config.yaml
model: "class-conditioned image diffusion model"
cond_dropout: 0.2
qk_norm: true
num_experts: 64
slots_per_expert: 2
shared_expert: false
lr: 0.012
orthogonalizer: "polar_express"
grad_clip: 0.5
batch_size: 64
epochs: 10.5
lr_schedule: "cosine_restarts"
Rows from block 3 of a small class-conditioned image diffusion model, named by matrix and row number. Rows with one number within an expert belong to one neuron, the router's apart. Each number is 128 + 32 x the weight over its row's rms, rounded and kept within 0 to 255. All counts start at 0. Numbers have three digits each.
Before each expert's rows are labels from the 100 images, of 14976 (inputs lightly noised), where the router gives the expert most weight on average: "strongest on" is what is common among them. Only what is clearly more common there than usual is listed. The data: photos of plants and fungi (iNaturalist). In brackets: how many of the 100.
# router: slot weights (model.blocks.3.mlp.router.weight, 128x128, trained with AdamW), inputs 0-63
# up: expert up (model.blocks.3.mlp.up, 64x128x128), inputs 0-63
# down: expert down (model.blocks.3.mlp.down, 64x128x128, transposed), outputs 0-63

# expert 31
strongest on: class Liliopsida (30)
router.62:151144110133071140105118161139130163115151173099123083127124148106154121121120084157134104128152075147134129110151131161103148143074095092140139092141168102135111098125132166105103211129105053
router.63:081091148150127121176143112110126094111092069051136086140140049116154167184056095190096112105102121112141139120083126176167130151123177138128129166128163104140126138092140118093125124138064114
up.45:099154112151129158144100093092114103108129113155165140178117150093108070104112092077118154140171115128114117124103103117091126146138177083167148161069139168107110085172108116100150060155105102
down.45:124108113134101138081130159117141133126115178138102094187115174110190097111161171163128157111125103157117090091135163087124100114089163082130137149170137119102168105115141150140135156175097148
up.46:077140175155142121172119140088105136125080139135125121095134097132130087140179164126141117126147143181136167163197072153147110136104100170073122158126085119149113099162112043097165140147111202
down.46:116109123162123108134171105114133120165194110100146141095117151107111119123156116118102127075095187075100201102101146126079155164155129150087185103120114133089136160105136081132119136100102091
up.47:182105054099141126113152066127122060109097197125133127139077144109146097121135149092112088163155043099125102127149147113115126079170108143129121102145066135133114106128190123138109053180149129
down.47:089145146147169147112140153165082139157109164099106148157139115104119095123141188125109096095090160099131097147078153110183156145092165088114189129096116083136181103133108129142163104090120156
up.48:162118096148146121155138138134158147150189158156047093163109128161158139127090133142145150204193086175094119176116100144093097126153123107119145127136104124143179133136114125139133132146160133
down.48:137092130148113154099122147151114109117101089134131146138150135091166114100096128142114155101119142147122107123147085159102136101090149090107129138065115149138145177132207171110140065182115086
up.49:070130131137104177112184107095113125136093167162153152122192083137118165140159121114150103158130175179207115094151137179094163084107167112136117157108090132047093161131108139125164108126189129
down.49:178085080108045145134197086132151108113134160128199178066139152110059097114060122172097174120162123076076154166122104086105102123179177128120134077170131127109138141123156154174103099171177143
up.50:141161152171079111184104127118127150115080172164139128134152090118139155180141129104098136091138160113129141121142156140123110126130188137110125146094144139126142155116109093120184133179144156
down.50:102052133160104105146188129104131127114176111115128085114080162111100118136149075127110155118148134139096130093123137131106115156152227105108111177161114157116132161135157145095151088128121153
up.51:123144147119130138128113081054131167127187124123113148092137104129098113093178110138074144140172125157126042090096137135151092164193144163122116158110163073186158081170154140131159094124101148
down.51:073079098123108086144133159087146112099086100116167140086112053172184091155164125117217146115106113049117088128182121105105116115085163148131141120184130096170099130074133145112141184132155147
up.52:125113145145137125112106152127093151081085103116112110123091115156093143104134113109080138120145154100121125183140146085168014086160147122096126145135133102113092096106096131129202092124120169
down.52:157113068105062127121122130093123135131137162175138128076200129161165101148128146140115100138109120104119106132109155096101185097076142091122136102144130137097125063153195111147143137096077150
up.53:114137179094180140110159107142101086072048155167105133155202143078145143083172114102127137116127141115164178144084151168108133113078140126169125162144125082131126109139083153189138131113122139
down.53:145128110141112098114091111127099116093163170129161156119091101123134080122100138145125104083146114090074170136176125115123122145147145107155114116106160122136168157085178226094128131031123092
up.54:148087117143135175227143122146180104165150099116153112159068160122162176131085102113088166147072149127181179128158149124176131122106123072135171143145149114164057152155165060131126083102114122
down.54:153179138107149133190170053082141111082170105171093174144164107092071151166141124111133159143173168149144141124121114134153145156092099123089079169109181147145154170168107087105084194118086167
up.55:146088138160154135135132153118112123136104168065154163146142103109136082122140147136136118104158102103077112113150129154164153087110056095120126179127136166067190117153123124167081075150124100
down.55:182136094194146086083084078112095108144129135148121170135152145101134167118128084134034136162118147093169136113136061161150103165150126099129108165103117172127098169122095126107145175136144131
up.56:128104134148142086132135127122132214101094150154139173127092150117199094139131134130128122100153140101119133138162124161143116107098140099080150123124143155101142165164130144066059114179131105
down.56:127168110165156158152093118114126098144080128151116169139094140096109118148111121181111064110122147133105140133072184116137103115183147078144114133130099121140104095160179164140147166139163076
up.57:093150093138107090104120136127155089094093177130162124123118138116149123162136101132115128099104121137144095165178114211083161110144164144102118141093125171125142042158200127120092067140183088
down.57:124078146159125123098136145160182129157127177148116163130149133130114117122111098137164141114151067152077152026114136176153119087183161110140081198176123167128093167064115139159132163131174077
up.58:127161113114123174068135111128070130127095114192104082133171112136095102139202102199085108119159114169152127115145122148117127136171169168147117148125195080110141133154125107175136079082128115
down.58:128116128149094114159148159095106142102143065106128079141113183142136136132128168134149064085109117150164145128148168201064134118104166174144114123130101058046131088145165131116166113087148125
up.59:097119121085133113096170085088136116140088186156063144164158127155113175142133127146163141095101154172120135090151128135120100153122126103136106173145152127087162181119161073165131078175135131
down.59:109072137191156140093124165159079089140152069150134145210135170151093121094118081144093127129133182119120119104124163195111137102155155149171146138113133086130126117092124188137144156167163183
up.60:121106086132125126124131035101133099160140124147203106110173130102080106127119118052136122145103149155122071153079124128151154131089163161109086053103133128105082152078155107107121083133194147
down.60:119191074126112142066182161091112197111156130128125104120140165169102181085144102098139118155149117149155134115148093112153072112129074157166133151181130170117172105164079110133115136145190128
up.61:116174083188106112165107079175132119123116125128083156104136156138140131094160159107146103076167148163172114186177175171083136128080118202100098095198161100173095114168162077142114112169132138
down.61:154115104149087131125124084098145155129139118161161122129077126101135149119113111140108131150115111114097112104086156121201123150163110130112197092082109115161150152152118106143204132102148055
up.62:098135117131151099100134129099119123127145065139141072143118101116166147098143158112106120130061135177128112100177076131133154089122140094145169113071124131165196101109149173127107121072182064
down.62:158133138138065126074106133152127111133164193143105120086142145127098150133089191152138115126127096128113124142071079102106120112178164115178138137108125127136120139165145200123186083146074086
up.63:083071149139135133147090126151133100121089105135141103133139083168117095152160120150046132124133183082142171136149142173102124155149085138149106154151154124129072130128175063102176080140123168
down.63:108078145126097080140081136107105144113154186116120087119098126109148114119175159130159140084065114123153165168154118086162125116125135102143127146208115097133119169148097099083123136119117120
up.64:132116193130119206085132122165109122095141128206076130139114111147174169126164149074130134156112134084115116103123137091152059094081138101161157121084204141130170156106110117163155137114085161
down.64:168063142119112110150169120102116124080123116101136132121105113174109115135119122106064112129129150088120151159174143095114120113096164134104104132119148150154158117064209179121100105115143227
up.65:146106127128147079120148159131119072148134139141101138129082191147129165110104105080130114078092180141043077115096186148165091111132111162126155170114113151118151192124192104106132119139141144
down.65:199082142125168154083156081130099083121103147104100147095112063100101133172096135173125156154195129124151101114130067198138163114136110149098135120121160130153064157082096161072128130135107185
up.66:133186150124138078122128149125162146199166100135125133135180080144057210103101152097191098099193131119156113137144074128135104152138151127114128167058105171143106150087094170149123128146111160
down.66:177130110120119137115100137066173107082105093161092073124154167137192149118143101139085124194085112179113120188098141106136129161132167179136157114134122087152067074158150146063124123119122179
up.67:143149154154112127164142187098163144077153113153069171152108183157135130122114138108115141157065143148117191118103113128170156194162108147130100086093145134160175147134166112097164089111155044
down.67:079182089141168132077127139127120092155129103137144103194170138086180089137098132114153092079185190132152110157086144123072139106120123064105131149154168111100162153152160122108087193100161124
up.68:180121141148192124081132110149098119141168111178105119101131174124138146172064142124158134094133162097145123142065152155125176153092130169114123197042155113115188135098131164083136145147141142
down.68:166144140157153153112062144124092104116096154064135100132102080096104139164098155139138132148123061149119118105159166131072112194186135160194062120126132105128051136116177138079103171089119113
up.69:113137103132110102138124167077125157121132162137181167161115089103142108213057153137149120103101155096132128166128161129089131130136090168085158164151121122183217073092152168114122091110140133
down.69:165115094170167116173157136145134138059148166088063172130117156088098132082147171160132159146144145129099131095116073069114109150157169144145095143090136114193091189204117137154126174171148142
up.70:108167092131118154099122116097167173110193104108145171167084181137114129061131114105118156091131146125128116169173135104133089133094120108068127113094129139165126138085097112120129092116171148
down.70:165102110109129092130091117132131202145104146130122122156168146134100106208116112161145189144137128120087097066093204087137194077094122132163125142120129159103126202115126085134117170183131113
up.71:117100143103119122074116117118169143205139107178162076128118099079115184149138058169169119113131123121122151097100143140094114085123092120111183105137133133116119105145107098158126142056102178
down.71:115147197129146122123166164072175132150120177090117083110133172144104120077140075071073105134094148111187111125142060151209142148152127141135083146160128169137111105098138126113097135123090150
up.72:076099137173168126172163098122114142160146070106110108148123119145097127080156171121178138100112111119115129138119134105122161064140119119113131116136152125166134117084016083111170127081187103
down.72:071138138104123139101061145125146136150117076133135095137113156115146128129126188144062159144175157135183119138159116090115138088162116113079143115150151183154137156162141121122096141101107157
up.73:087199153109106108121130095090128127120083146155129052133103071133114106187166151140187117132148073122170087117142165122120102100127170129145076118096161138145166145104076123153114088172104155
down.73:124092160184126137146129167122136139104161124137101058109156200064085135087098138141107119124189121087128149092123126114053102121122194188143114121132134154088122130136175165107212101151100123
up.74:142135085082119081113106084176075133151161162136121108122125151114085125100169114169111112179154137173155112115159120110083196105133138093144101098115138172097189177152189102120097105159145171
down.74:148167168139100132132150132156115146088110122147127094122075168142096112144115131127182089129157096115121062136084097148091072089138133154150135141145102143150141088140104109107145074143135115
up.75:086087131116175084104134138158167093126140092113102178125112161129109124103119090138141130087156213160068067100109152099139122106154089143124139122144094151060141199158143117103135154128124135
down.75:170124118110185133072153092161159111148058137125152194082066070075155160189103083146113160124118110116154076146132112146132148138108108112130156098076198180123066098110078140100126105122117115

# expert 39
strongest on: order Asterales (28); family: Asteraceae (28)
router.78:149123198151114130128177140098081154173043133089167162113166080125118153132095141097166168123169105115170163159155126112086135117173133124126161113159129127152143091134163171082138087066104110
router.79:105109134125124121108106149170143108120108104166145137075181128144130144106137140090073215126154127115061160147157134067077104119169153131148152121107095126136114085163117154152139136053133129
up.45:148134050094120110175187151152119159147175124100128149134203118128134121175151187142161084115118105159129077105086139161132108148140169149143115106136157164113093126075142125132121107095158124
down.45:163151081109108123161105136183141099117100057112076146142073135141201137104132145140146157155120138121125101157104059146142205117111122142143111079113118119108160208155108147176157170097148130
up.46:126089139162055136116151153087131079132088140162096197122122117195117152149117104102085109154160064155109135155107122093073163114132151130135087183133182137175189142110127053203125109129125146
down.46:133112120147023114134087121194146109125137087114133166074145094152132140048090094097044118112194120112108080102119149149092105134157143141116127174094160124128135158091133116138105162120116119
up.47:086171088150140124116116167063127128110173132040131134125081133109104122145084161216180172112085140180091135119122103128133141124079107169109084134209090092145129136131099176163134129111134108
down.47:067168122148140165070103138082122161124142142138104144127153145121088137170177154087088159122110142084166168143149055094121131152197113110137155135091149070124113084152152154108135138097169103
up.48:108118108121125125146159126085193192167121138094097103182121131129148096155166169165092105100061120148058172121132094123094168082057138121124093162127143136175155205092174128133163113163185153
down.48:110090120122131124142089184060151106162130078169125122141182137091090144091121133086151105171164156154161156149156135133158067182150157121097151078089137187129130073146113106113124107201092063
up.49:124080128187103132155131119107101072078071169132117120103163102087131091131195164145142069131108126147126136146164121193152216108111144140120135157167073197172150102086126111089164147130102117
down.49:106152119114088112120089177143166131095124166075144158120063173137122131199162137090119119194125145095126196139201120154118049132157100103161041124097108132130088110171153133067092163138119117
up.50:101112099088141096041101107125115174117114121133163107168050107172113211150092140098099164157126191127187141153152166149138120108125134112165124118186149104136138167064137132082104105094119133
down.50:123054122091208138096135125124129078122150083093080129166126125125125076120143141117147118135104115065156140160160099159142121131120119140090150094105170152172175102196144068094167113110128181
up.51:142169083090159137147176110056102094159110165123152109143140094139171154139138163125149104180173105151167084092089172103122158190126156075124092141120124091122129186125217103161088096150116155
down.51:136153136099123129148057135086039204108181141128134160110095112131106128084113049147128110145128104164116108055103046109140074105111132112167105161121151099155156143163057128134101132125182126
up.52:124128134128185149114118109107149148088138110087114068166113129085168126124120073116209099147159084158139167123081133106139126118097154098105254112158123117141130160137155126118130136113130034
down.52:144091155090168134091140152140142136130130105165188173090135164191108100143086137136117101156150168096118179128154086121042119145132128159152103134116135110093097126147148076084110039141087109
up.53:058115206148082084160071084150082118030098137171114076135139123113089184156099175137097145173100116125196092095103082170149138120096156108124103107100113099086135149082115118116135145108112113
down.53:080119116153094158175151201176038096219188139068133093162143100177163071131139161114096140138140090172150146117116103157123101092114167088124137131136114129132112116150134078121136105149115125
up.54:125141106139145169138099130152144137099188089087146099138118087154085141077099152131191128149054053194174126158095097132165144087162151151105110105166096149154131059074148098148124163096104118
down.54:141107121147180111105095123148164102113097089144146169148115150163134126144109184117155125152196151140122172099107147108070141149092185115102156112107126105143145165152103134148175155061147117
up.55:092109097132100160120113147177113171109113083102131167128133185117158102123163100111082084198133137134120133172151146130107170134144074121142094100124121104103144194169164125186113187152145163
down.55:122153164120059097118115101135137059155146098135152145122147169126130148206186096102210132125129074141120105088085127155092137123066169137120104123108091094151137108030121161128142156102130084
up.56:136129096129150148118151126138126078113109086087094099133132185136102098115150117117141151124083056105109153125099157112148174164100139175160142131192137182094130115077150101178156124073092114
down.56:134147136095151126170145113109140167125126107099182107115136105047157151138141121181122139121143139136129117112108070113116144105188082185154071108119135090085134145158115109050068135045133090
up.57:136125087128175179080159082044133141099078125119109160152156105147114110131132106109150124105165141092141116136100083131146163144096134174150172143144142212091136146089119034055148139111107141
down.57:081126132094150157136114142075133107118145138144118156187128088075145175140142160106115138109091159143160152069179129164171126121180181170170109119140139157094150141187130085167127138085144132
up.58:079146099148131140152108182150170153144200105098127110133095142116133078147171188101070063168106074127067132169129113150080128148200070126137141088121140142109116189155117092152133131150154114
down.58:094134130108130101117145076189169133155105125140153149143136104107107089130145079133145127087110157121177109105125143146110105131087099122146133080107111171153121056056184147088161134078040090
up.59:123119180087150212083132125097117118122163126146164075121134166209117117115142123139148149108144084154081078100105152153175106117142173106097056155145088171123195130136133122137103173185073144
down.59:127148140102182068102133177167127147102093144092138107094138045196158110093094121119119128141087155120138112150140110159110158096134174148106135174126148148149106129090120089162138111103098098
up.60:143143084127131135114145141137152099140130134096139153181117173114132134156122108133113088129125113174150165109124107090080110166079110131152173187109181081161164086145112136117122110106181132
down.60:134070146156136126107082096112128117154100119144143096161209207065141101110105108113111036141124077168097142094088174142153101092162130124100097141147107179159101030192139100092110139107146101
up.61:117140157143121101129158153126151141122085086126105100135131129132110088115156136108164074156066118148166119173071104139125065111121016123125094142138180135143143160083142078195132143166146140
down.61:107113131135105158095111080144092142138120071158154122093166175114167107227106125086075090177137119106105100081174143113132132095111106094125188143097120158100129053159124065091156165121114120
up.62:112090145149115132064047098154131093081062154080122115137141142132188132129100077154166100188178158139123116104139096155121127124176148104109090098098093124147120140109166107163147147165213078
down.62:163166158103076142155104074161108091121173166125154161135161130166054098159151156139114199105054122114087104119101171183090117105069128150147116078109114142116144146101096151147151121174105121
up.63:155084131096115155126128137146149118109140123122140106149170100194128121171166138163111114140127119130131134110077159119123070181155152153122132117118166117105133071092166115175164180107141109
down.63:144171144080130135117147124133159187125112135123128150168065116062183113122143109165185138096130165158084122135150077090155169131120140088061118124160099117146118162189061098084070094016090135
up.64:131178159155158120094155129067109244117124098095138089185076074134114147106119168089142108119115115149173162109097194141098125108129138138101122142188128095083135102094178087125130157147131078
down.64:134105110122237154052109156094118160149124105094152123140126157079122116115095162191154108127098136106119157134199103077194077165151118115126138156111168103114153107116130069101063074138138122
up.65:145124128153186119111135133105118140147087100111158108178132100144173150113170179097183127142157097087114098112121120206118165128173148135119106133110093150114163138131140101183182162166164100
down.65:106154115108186174157074072139157096135126086125132138183101154109091150148064158165126138084062128098095151124170114153093118129176158140126130118198102099137127078139172102099091056162139126
up.66:121071149102133187113157150160112145126116103114154110108165169171103124153140070092138116112138157127184120128150174154165113121163137147107143134185131070139079082116156163133155172083100162
down.66:119146121147156126125136139138103085128099102138115116131141115103155127089129074154182078104147169167098136121144131116099126115112140138126171156111120117102128155149090085110096076082149173
up.67:130146110068090088180138101113152101114125150162170183150084112153160109146105158109089141112091163109108076076082124151164083128123114106096082139100094124089152145140144168194164154141142135
down.67:139098166152095151164144139105119144164150093152095126142156166085102094066158132077168079150130115079121056142163119117146114182178038153134137114175186163100116119126081134116121111132172158
up.68:112165133138163118078080142097138120155105118097170133146182108102102116131183105175143150146105088133125178109039102149110157137170137084103124144182131104156120102126190178151124108147121081
down.68:162163112171126153169094107095172126106100154119120166137152114127156119114129137131155124108134140109133143182185150112118089117140155121136140156176157121164127148110189108108179173168110114
up.69:097170171110153155191111077084104168158204162153089089146104153148135142132134099177169085191140092142149104068132101175094123109201105107088121154136141140111171092107134135118118075176138116
down.69:130059104116150109198141107100128147172182137171117121150114106105080086117058110122069109115124150105143098176100120186134100171066125138118087155106138170132149073177106105124070120166140089
up.70:078117147109113139126140081140098084122214162099152094100108109155171179139146131138145091100117082117103131145134137161153124109115142086100109136144163070133115138082155077190109140165135166
down.70:101124054176158107175117135185132183135092125106098170153100085106126096106155122137102102147111176149170188096131120147131112142140142080195118125115125110130139179099100096127167090093099122
up.71:134114186111170084086108082038140162093149109150153111164136080123126156139060150185164153109149130078136158135120115085094133158153103127127104117183142100094213147118147107140158129167143163
down.71:117146121144131143095107106065150067165122158200120126143085171126130112147150178109120165198082148160153131110092177111165125129117131123097163144093129126107133133128151065144152153121203145
up.72:107117068160145097124114047124086140098188124092169096143181150102096163149111112159090110128062166089146129087127087126191092163112205109099098206125166123069119138144110097065104112091088173
down.72:113124151124109071151141121109072144113186128140112086186119149088156142111104142133116086132146173158154111160130144151139148123143136114150125207120192119182200117079115143189115166119091151
up.73:152091080131100162156143137132161099117139109132096142155162082114194140125161105093197134101143102140185093200203141181095182095114158097098113127076137101130139111129095107094079125161117110
down.73:151131073149114128186163091160087167083143091158119171121146145126085137097126147128052081152130142136138065108139146158143077184072155131110107153146065084176131131109134142153159113158109129
up.74:137127134164132104174074079091112124109121130104107139125124145136117117075101178093155072129104119145143099118123111132144127097173134073140165109115164177151123148144144171076121121167132112
down.74:150083126094116123171140126121125107132139149207117116123130115089114102113124180146068129137151162142134207054107059086118143117135116111113160130086094102096108095164107164149136097179079135
up.75:108115141117131169182112127121103237146129117111123145194132145154121076116139145076103131077104138151196109085152136161156083116129169175101132131205142144106121123102127131163127150163168072
down.75:124114080141206129118114129080162160132153081127086069170127089118131127113118179117093067175105130136155122167138134153135120145179132145098131131167143141125164095217132085099140152127121198

# expert 49
strongest on: class Liliopsida (27)
router.98:128138068062158128160132066147117116177126139166134076164111157128144148142170095101123171118132076152135141101096136128094104152121091074115182082076190088101124093120147128139123136168136127
router.99:098111132105114075173131132109164176083115104153108111087096150136146145143136184119113144136135110117145142153108199068150045159161151101169158124052094125102162074136099106182117149160134089
up.45:095079124079167152128099124132101120139135141137108066205127157067119135164138120191138109145181130081079105167136145173109127152149140154154115080076107087116139174074105188080128097123100099
down.45:121087126150073091101167156161140132153104120147111077131113117109155078146141139118160150190081115105175113131068141105156106149119143162131114142165151165125099083162108150197123201056174110
up.46:131166099164145129176118130123129141131108087131114126097138153146158100091121165106068104160127120127081215084178134153134126071154074081170104176120155146133109109084077116092145162090141109
down.46:136154094151170094183240138166113101136116135103158120146123117107129133193123047135112140111111088160086108089074143025143121110120128107131085137142142139136166127161084111115107145108138048
up.47:149045113107112144163134103167174107196098147185157116159104153123154086126147160219121171153139110058135091125142039150129158159116105129185144148115117127175131117157088136079141108128137145
down.47:150151180174138106110140091165155156119109137148105094112101086121069068130124102130127117091146147138154102117116158096175100149154117160132066182175159179155170135172124172132138162140156102
up.48:138119086178142172089064143120057160151133124123118185073186102081147133135081081078132077113111111119191118059155173048129124083084133114116164089138138154138137139101117080111130142073150100
down.48:115153041141107067151162117159102106158188075120129138157172137170135146225153138160155129122157186144038134166114149100149105168119147096090129101112115185105085142193154158086113151092135109
up.49:162135128129164099109116092154095123183117110112117070154153159156134108144115139081142113171118153166142158106160085163142171103115109165107127141067174078153118125137127176185084120162095159
down.49:119055167151202167129095133193119176086103139165153061172166153129137196136084187102131145148118124097153163156108187111110130146134123099127101120159132113173183128120099137107157180121111145
up.50:113201133111102059218109118092147207119150087112102086121135112147074073127110162121105195136114089148100122126175104126120103135204123109144105112120136105138115113096148119079117147151166115
down.50:163077130160088103206123124121120077127098167124115110129132157079181147120104131133100188103129170133108148120087089077139175146116121098155106104148161105098149130132154152160135077104109125
up.51:111059131121176139091054096119063120133123115116133077126146174111181116122107060156146114170163144186085138101120088172078194118128137167114103138120103038119112191148126133087116150072108127
down.51:108131097159154140095174155203070071104097136162180089130118104170083136174125147089100164125113049090198161079115181134161087144145129148130147174126143097154139060107135132179150140072128112
up.52:130104064126191115138083161111080117104100092117137141130120071153090144101088135113173131082168077134181186165154161081188181094168117097072125149093135115153141092102126073073093097122194083
down.52:160178124138141121110168097098106157164185162113106101107143130123153097112079159115123223145147201141075176121044126060136117119123124113137143132107159157132120131136127154193108159118141123
up.53:148148165081076090125109140157066086134139177108169083141161166141156130149126123125170113177132087079087154171149148185176119120144059147111166145162061162121096164142118155133135045086105103
down.53:113118129138037121099068151120089138165162139165177101180112134106150154130133129104142118132131147120161122158096149118095126121152088123175114091117125186130095098152069105150155158082159127
up.54:111114168109172130133223093104164165099167082096171083181083183093093124081110149151128117150106110117137148140145074193116151116139072117115133120165114100106140128075109096147131099092149151
down.54:117137132097092076098087172124076124152077085182160156146128103114120085148107148079134148149111087106129166105119159190168080149181105094117125167093098153094153102133102129092052105103135084
up.55:116193137147101157140094112109109167152134088188152181147176172102085128127063109154074145128072150103087114095156146143090110177143137132069111077148174141091149160109179076165122109182132078
down.55:163057114117100112154118156164152089095101115086116143160160140122177114182067092190112148096127092121094096139147167170131110149109147094167096083151136169097129153163112100073094177128090111
up.56:182184068148119148100081132145127105142151120143159078130161123175088119095145134123130125193134099158137137130120121135141143099135128141087083102138111188125127124104137128052071114098132089
down.56:154100169094103118115169151128160128105140120117142116133146074141081181187135149158111163088144107134098189122147096120140109145159140173185098113082142165163131111129134074111129164133091054
up.57:166101172077155129138107098100147168111183106123152101098138159117137103105113139160182156147180144109096082115135102124182098171116143111183112103103090096111116107154101099076145119122139061
down.57:113123142103064123165079178090107119148118099108097100091169025129162156124087220101108142137067113138102095117122116102147121108066112117097188161137152133077128148110152131119140141109109087
up.58:185098142172145112147074128128081137152123191116116180129183156162113153143099124208191108140153106120103170142160120118063141158100184126145139091105178121121065149125122147106156148048098112
down.58:145122133175138148143172192145120119116151141087157149120089155177085127085134133109134134137107107182179178171111139125144054143101145155102124154130093155098175122125077101173144098082157126
up.59:152177146139087158179088127095074216126141101119137140099141118124184098083107113163048133120156151153139122096152095164079098131139101129173158128142121093118097081121115203112155178121152121
down.59:179129128128136165121126127145140198151103127154143145114095111176129121116106127151113125081042090161101119123155174098143138134160146157144142152103102190150127113079085124150097126152130090
up.60:179111119125089162081104158178152083117125215133106087118104110176128103135104160160170072156111125108158156117129130133141108153169106164107121155121136180177131181086147094041065140149165095
down.60:151134160126060142126114138141102107102097100139165139144100117167097136150162143124082106136126077125152186145110107080062123129171138101141049140145140069144105172072155066124095075129143131
up.61:112098187139132136178177104192092096141132158109099150136140110103138128126183115114154085175108131084127149193152107148164120085158121151152114184136107134149097125157171131168185124120170147
down.61:150138121147116140172130129190155171090171162172093167143145078093144127135131118095134130101147073159187149074139200169147129106113099124137134175185131169134148127115106148119107176075099168
up.62:115085143180109171100129115123156139058143078117156121032193132123078120119134123118133128146120127188140115099136095122115150213149091156192118178141137081117091129126085101161186103079091137
down.62:097083084183067095128109165138169120160089127172113158087099145166165123127030111123064129144130086137116112132109156075173097155139129121115170159148096116108088120182145090103146175053128127
up.63:116105132133162137101106164119089114098116099087165162096148093166105143110077088138162096136141146178147097122116095217148067139082110148115131167184120135120153132093144113146112178070071136
down.63:105095061151164142185086121109085088127130090109070155101103133153167136113101119102081110114103159131139135124145126242108123104130175114154172158140148141105093119103173060080175110135113147
up.64:094147159116122136126129136117076098099078093098116097108218160109091127089062148115128115107143143122110055172099106139135062081100095113126131120146118160175094116120123127129094080105184130
down.64:216142144079076125137123164133133150123163105161119142097143135150089115115186145148152097114119142140163129135146067183093135114051112126145132156093135069170092124168125167138165141124148154
up.65:170094152144092082131143108111183116112130079080127138108110158088128099129103080161150117112152109143098082116115131133112153105119081077077113157072105165181199123154147199120125114104096161
down.65:102171131115105151118148140104124096171123101172125098156201152095144100153071099097136138103118071099145099077152140085117084113142132100123107116150113146104103033096095160112164074121120138
up.66:159063102142129081125069118126138106153150129169168134209073127026107111146134132156059122159116165077117108148153116137118106115099130085132158093110135103175136136128171164096191075146153124
down.66:098162153147147199155156091114126149182091143145092107196135092052105119104124119073140095165116088134146133070140135063146120161137093113065081150152121147192107104131122160183136177102189154
up.67:154142147135084155138129144144145150143160106094161145119152180142142111117161069091083167117107139038125169146213185097133066096126154121132124112184125187143106145159123121104153117105186165
down.67:109103119153084140082135139225127127098146090133145118163133114127123146137155022125129108145170112158141143102093136143166182115096123144047108165134113146123123154105128108152131185129131112
up.68:111136159119171061151131106126140134120137090154164133113116151173159140094128049091094166151160166165113114135178136088138084124115166089158075137096113111157113108164181139094101104121112089
down.68:146168125129159157157171119133109083123148111147104120152133116117081142095151115153185133140176104110122125085103175057155159153082095119128144111126196084090165173148100136121160142123083136
up.69:154090101107168169104140139085106123193076156106165119166146083088155147144165115113158099108111096097137134121081084112162124171131088133126192083143160178100133127106103171129119140103186137
down.69:136121102064182110116148131087123187101113144130121068199115125072109142117114090179077129114072144140154112145161177132146138122159126110175041141150136195120094126201127121175108088170142134
up.70:122119167118094173084157102103156129165080144127156141166109150155150107180169128144103074201118141106177125166102108223100095086121117146126133140112129109138212070143124070150146071133135093
down.70:157076152101126153075083134117115102089160168117088176064176145124102118090105157126219090129121188080095118133152156197191103185129101186111128161144122080119141169100144068131080159169130106
up.71:090095183182185080076184175107132119129116115105146090151083119096145103083131111206142142120084110131169142073181149158144137162125096166120156145095044115145107090139101099168154105128119082
down.71:133095140113148156117076130128097135125142150103156071135122123133127110143093133072143144144117109151149135125145142169137110148111102205069151133151137171138188118141064062102116148166093106
up.72:142139059156138113128102132112137084109135087106108165158180147155103106067091142107124119103127129124133114134125132116101136119090132161146144227163183111180094130126156117043126097117187102
down.72:143100110126104130145107090099162134037172141131107115169090080179118128141159123143136135142095082160079189080163056088122079116098119127116147165121105160138161150122147124143108150158133111
up.73:131126116144189125121115208129078106141122152142188136127172121135103147121095125179151129142111109125095130153107155165158101103082063090143139119135092119126146144106166072195123139173170116
down.73:113126105101155146168118098162070156127176165136087116161107151086097157099131158191074134161139176124103139187130133149135169168185124147140161109138147188148089131138126111090090121129102127
up.74:116076133123154141146162084152097052166090173130157090158108138084151139152178073102139174157124113109116138159102127161140138125110132121101150081136156042123143166143094149127148130142170103
down.74:107138152139140145159176154135118177144133119151144044149117067149108124168144106097137128134132171108115166113151167118156096143144063116128066169190117124112085143104098082137162180080119145
up.75:127132127116127117113137166125144058146075170106171063160091109090131161154110130106147130191124104091098124131118187071125123213127151142053113157111154126191161139110166093157108100136093090
down.75:148125150158177128135134139190134176115136124119091086172094175178116125116165107155123050165123132109156154150169144113112106095133126158190143153185148107103149079158064120142127172137125087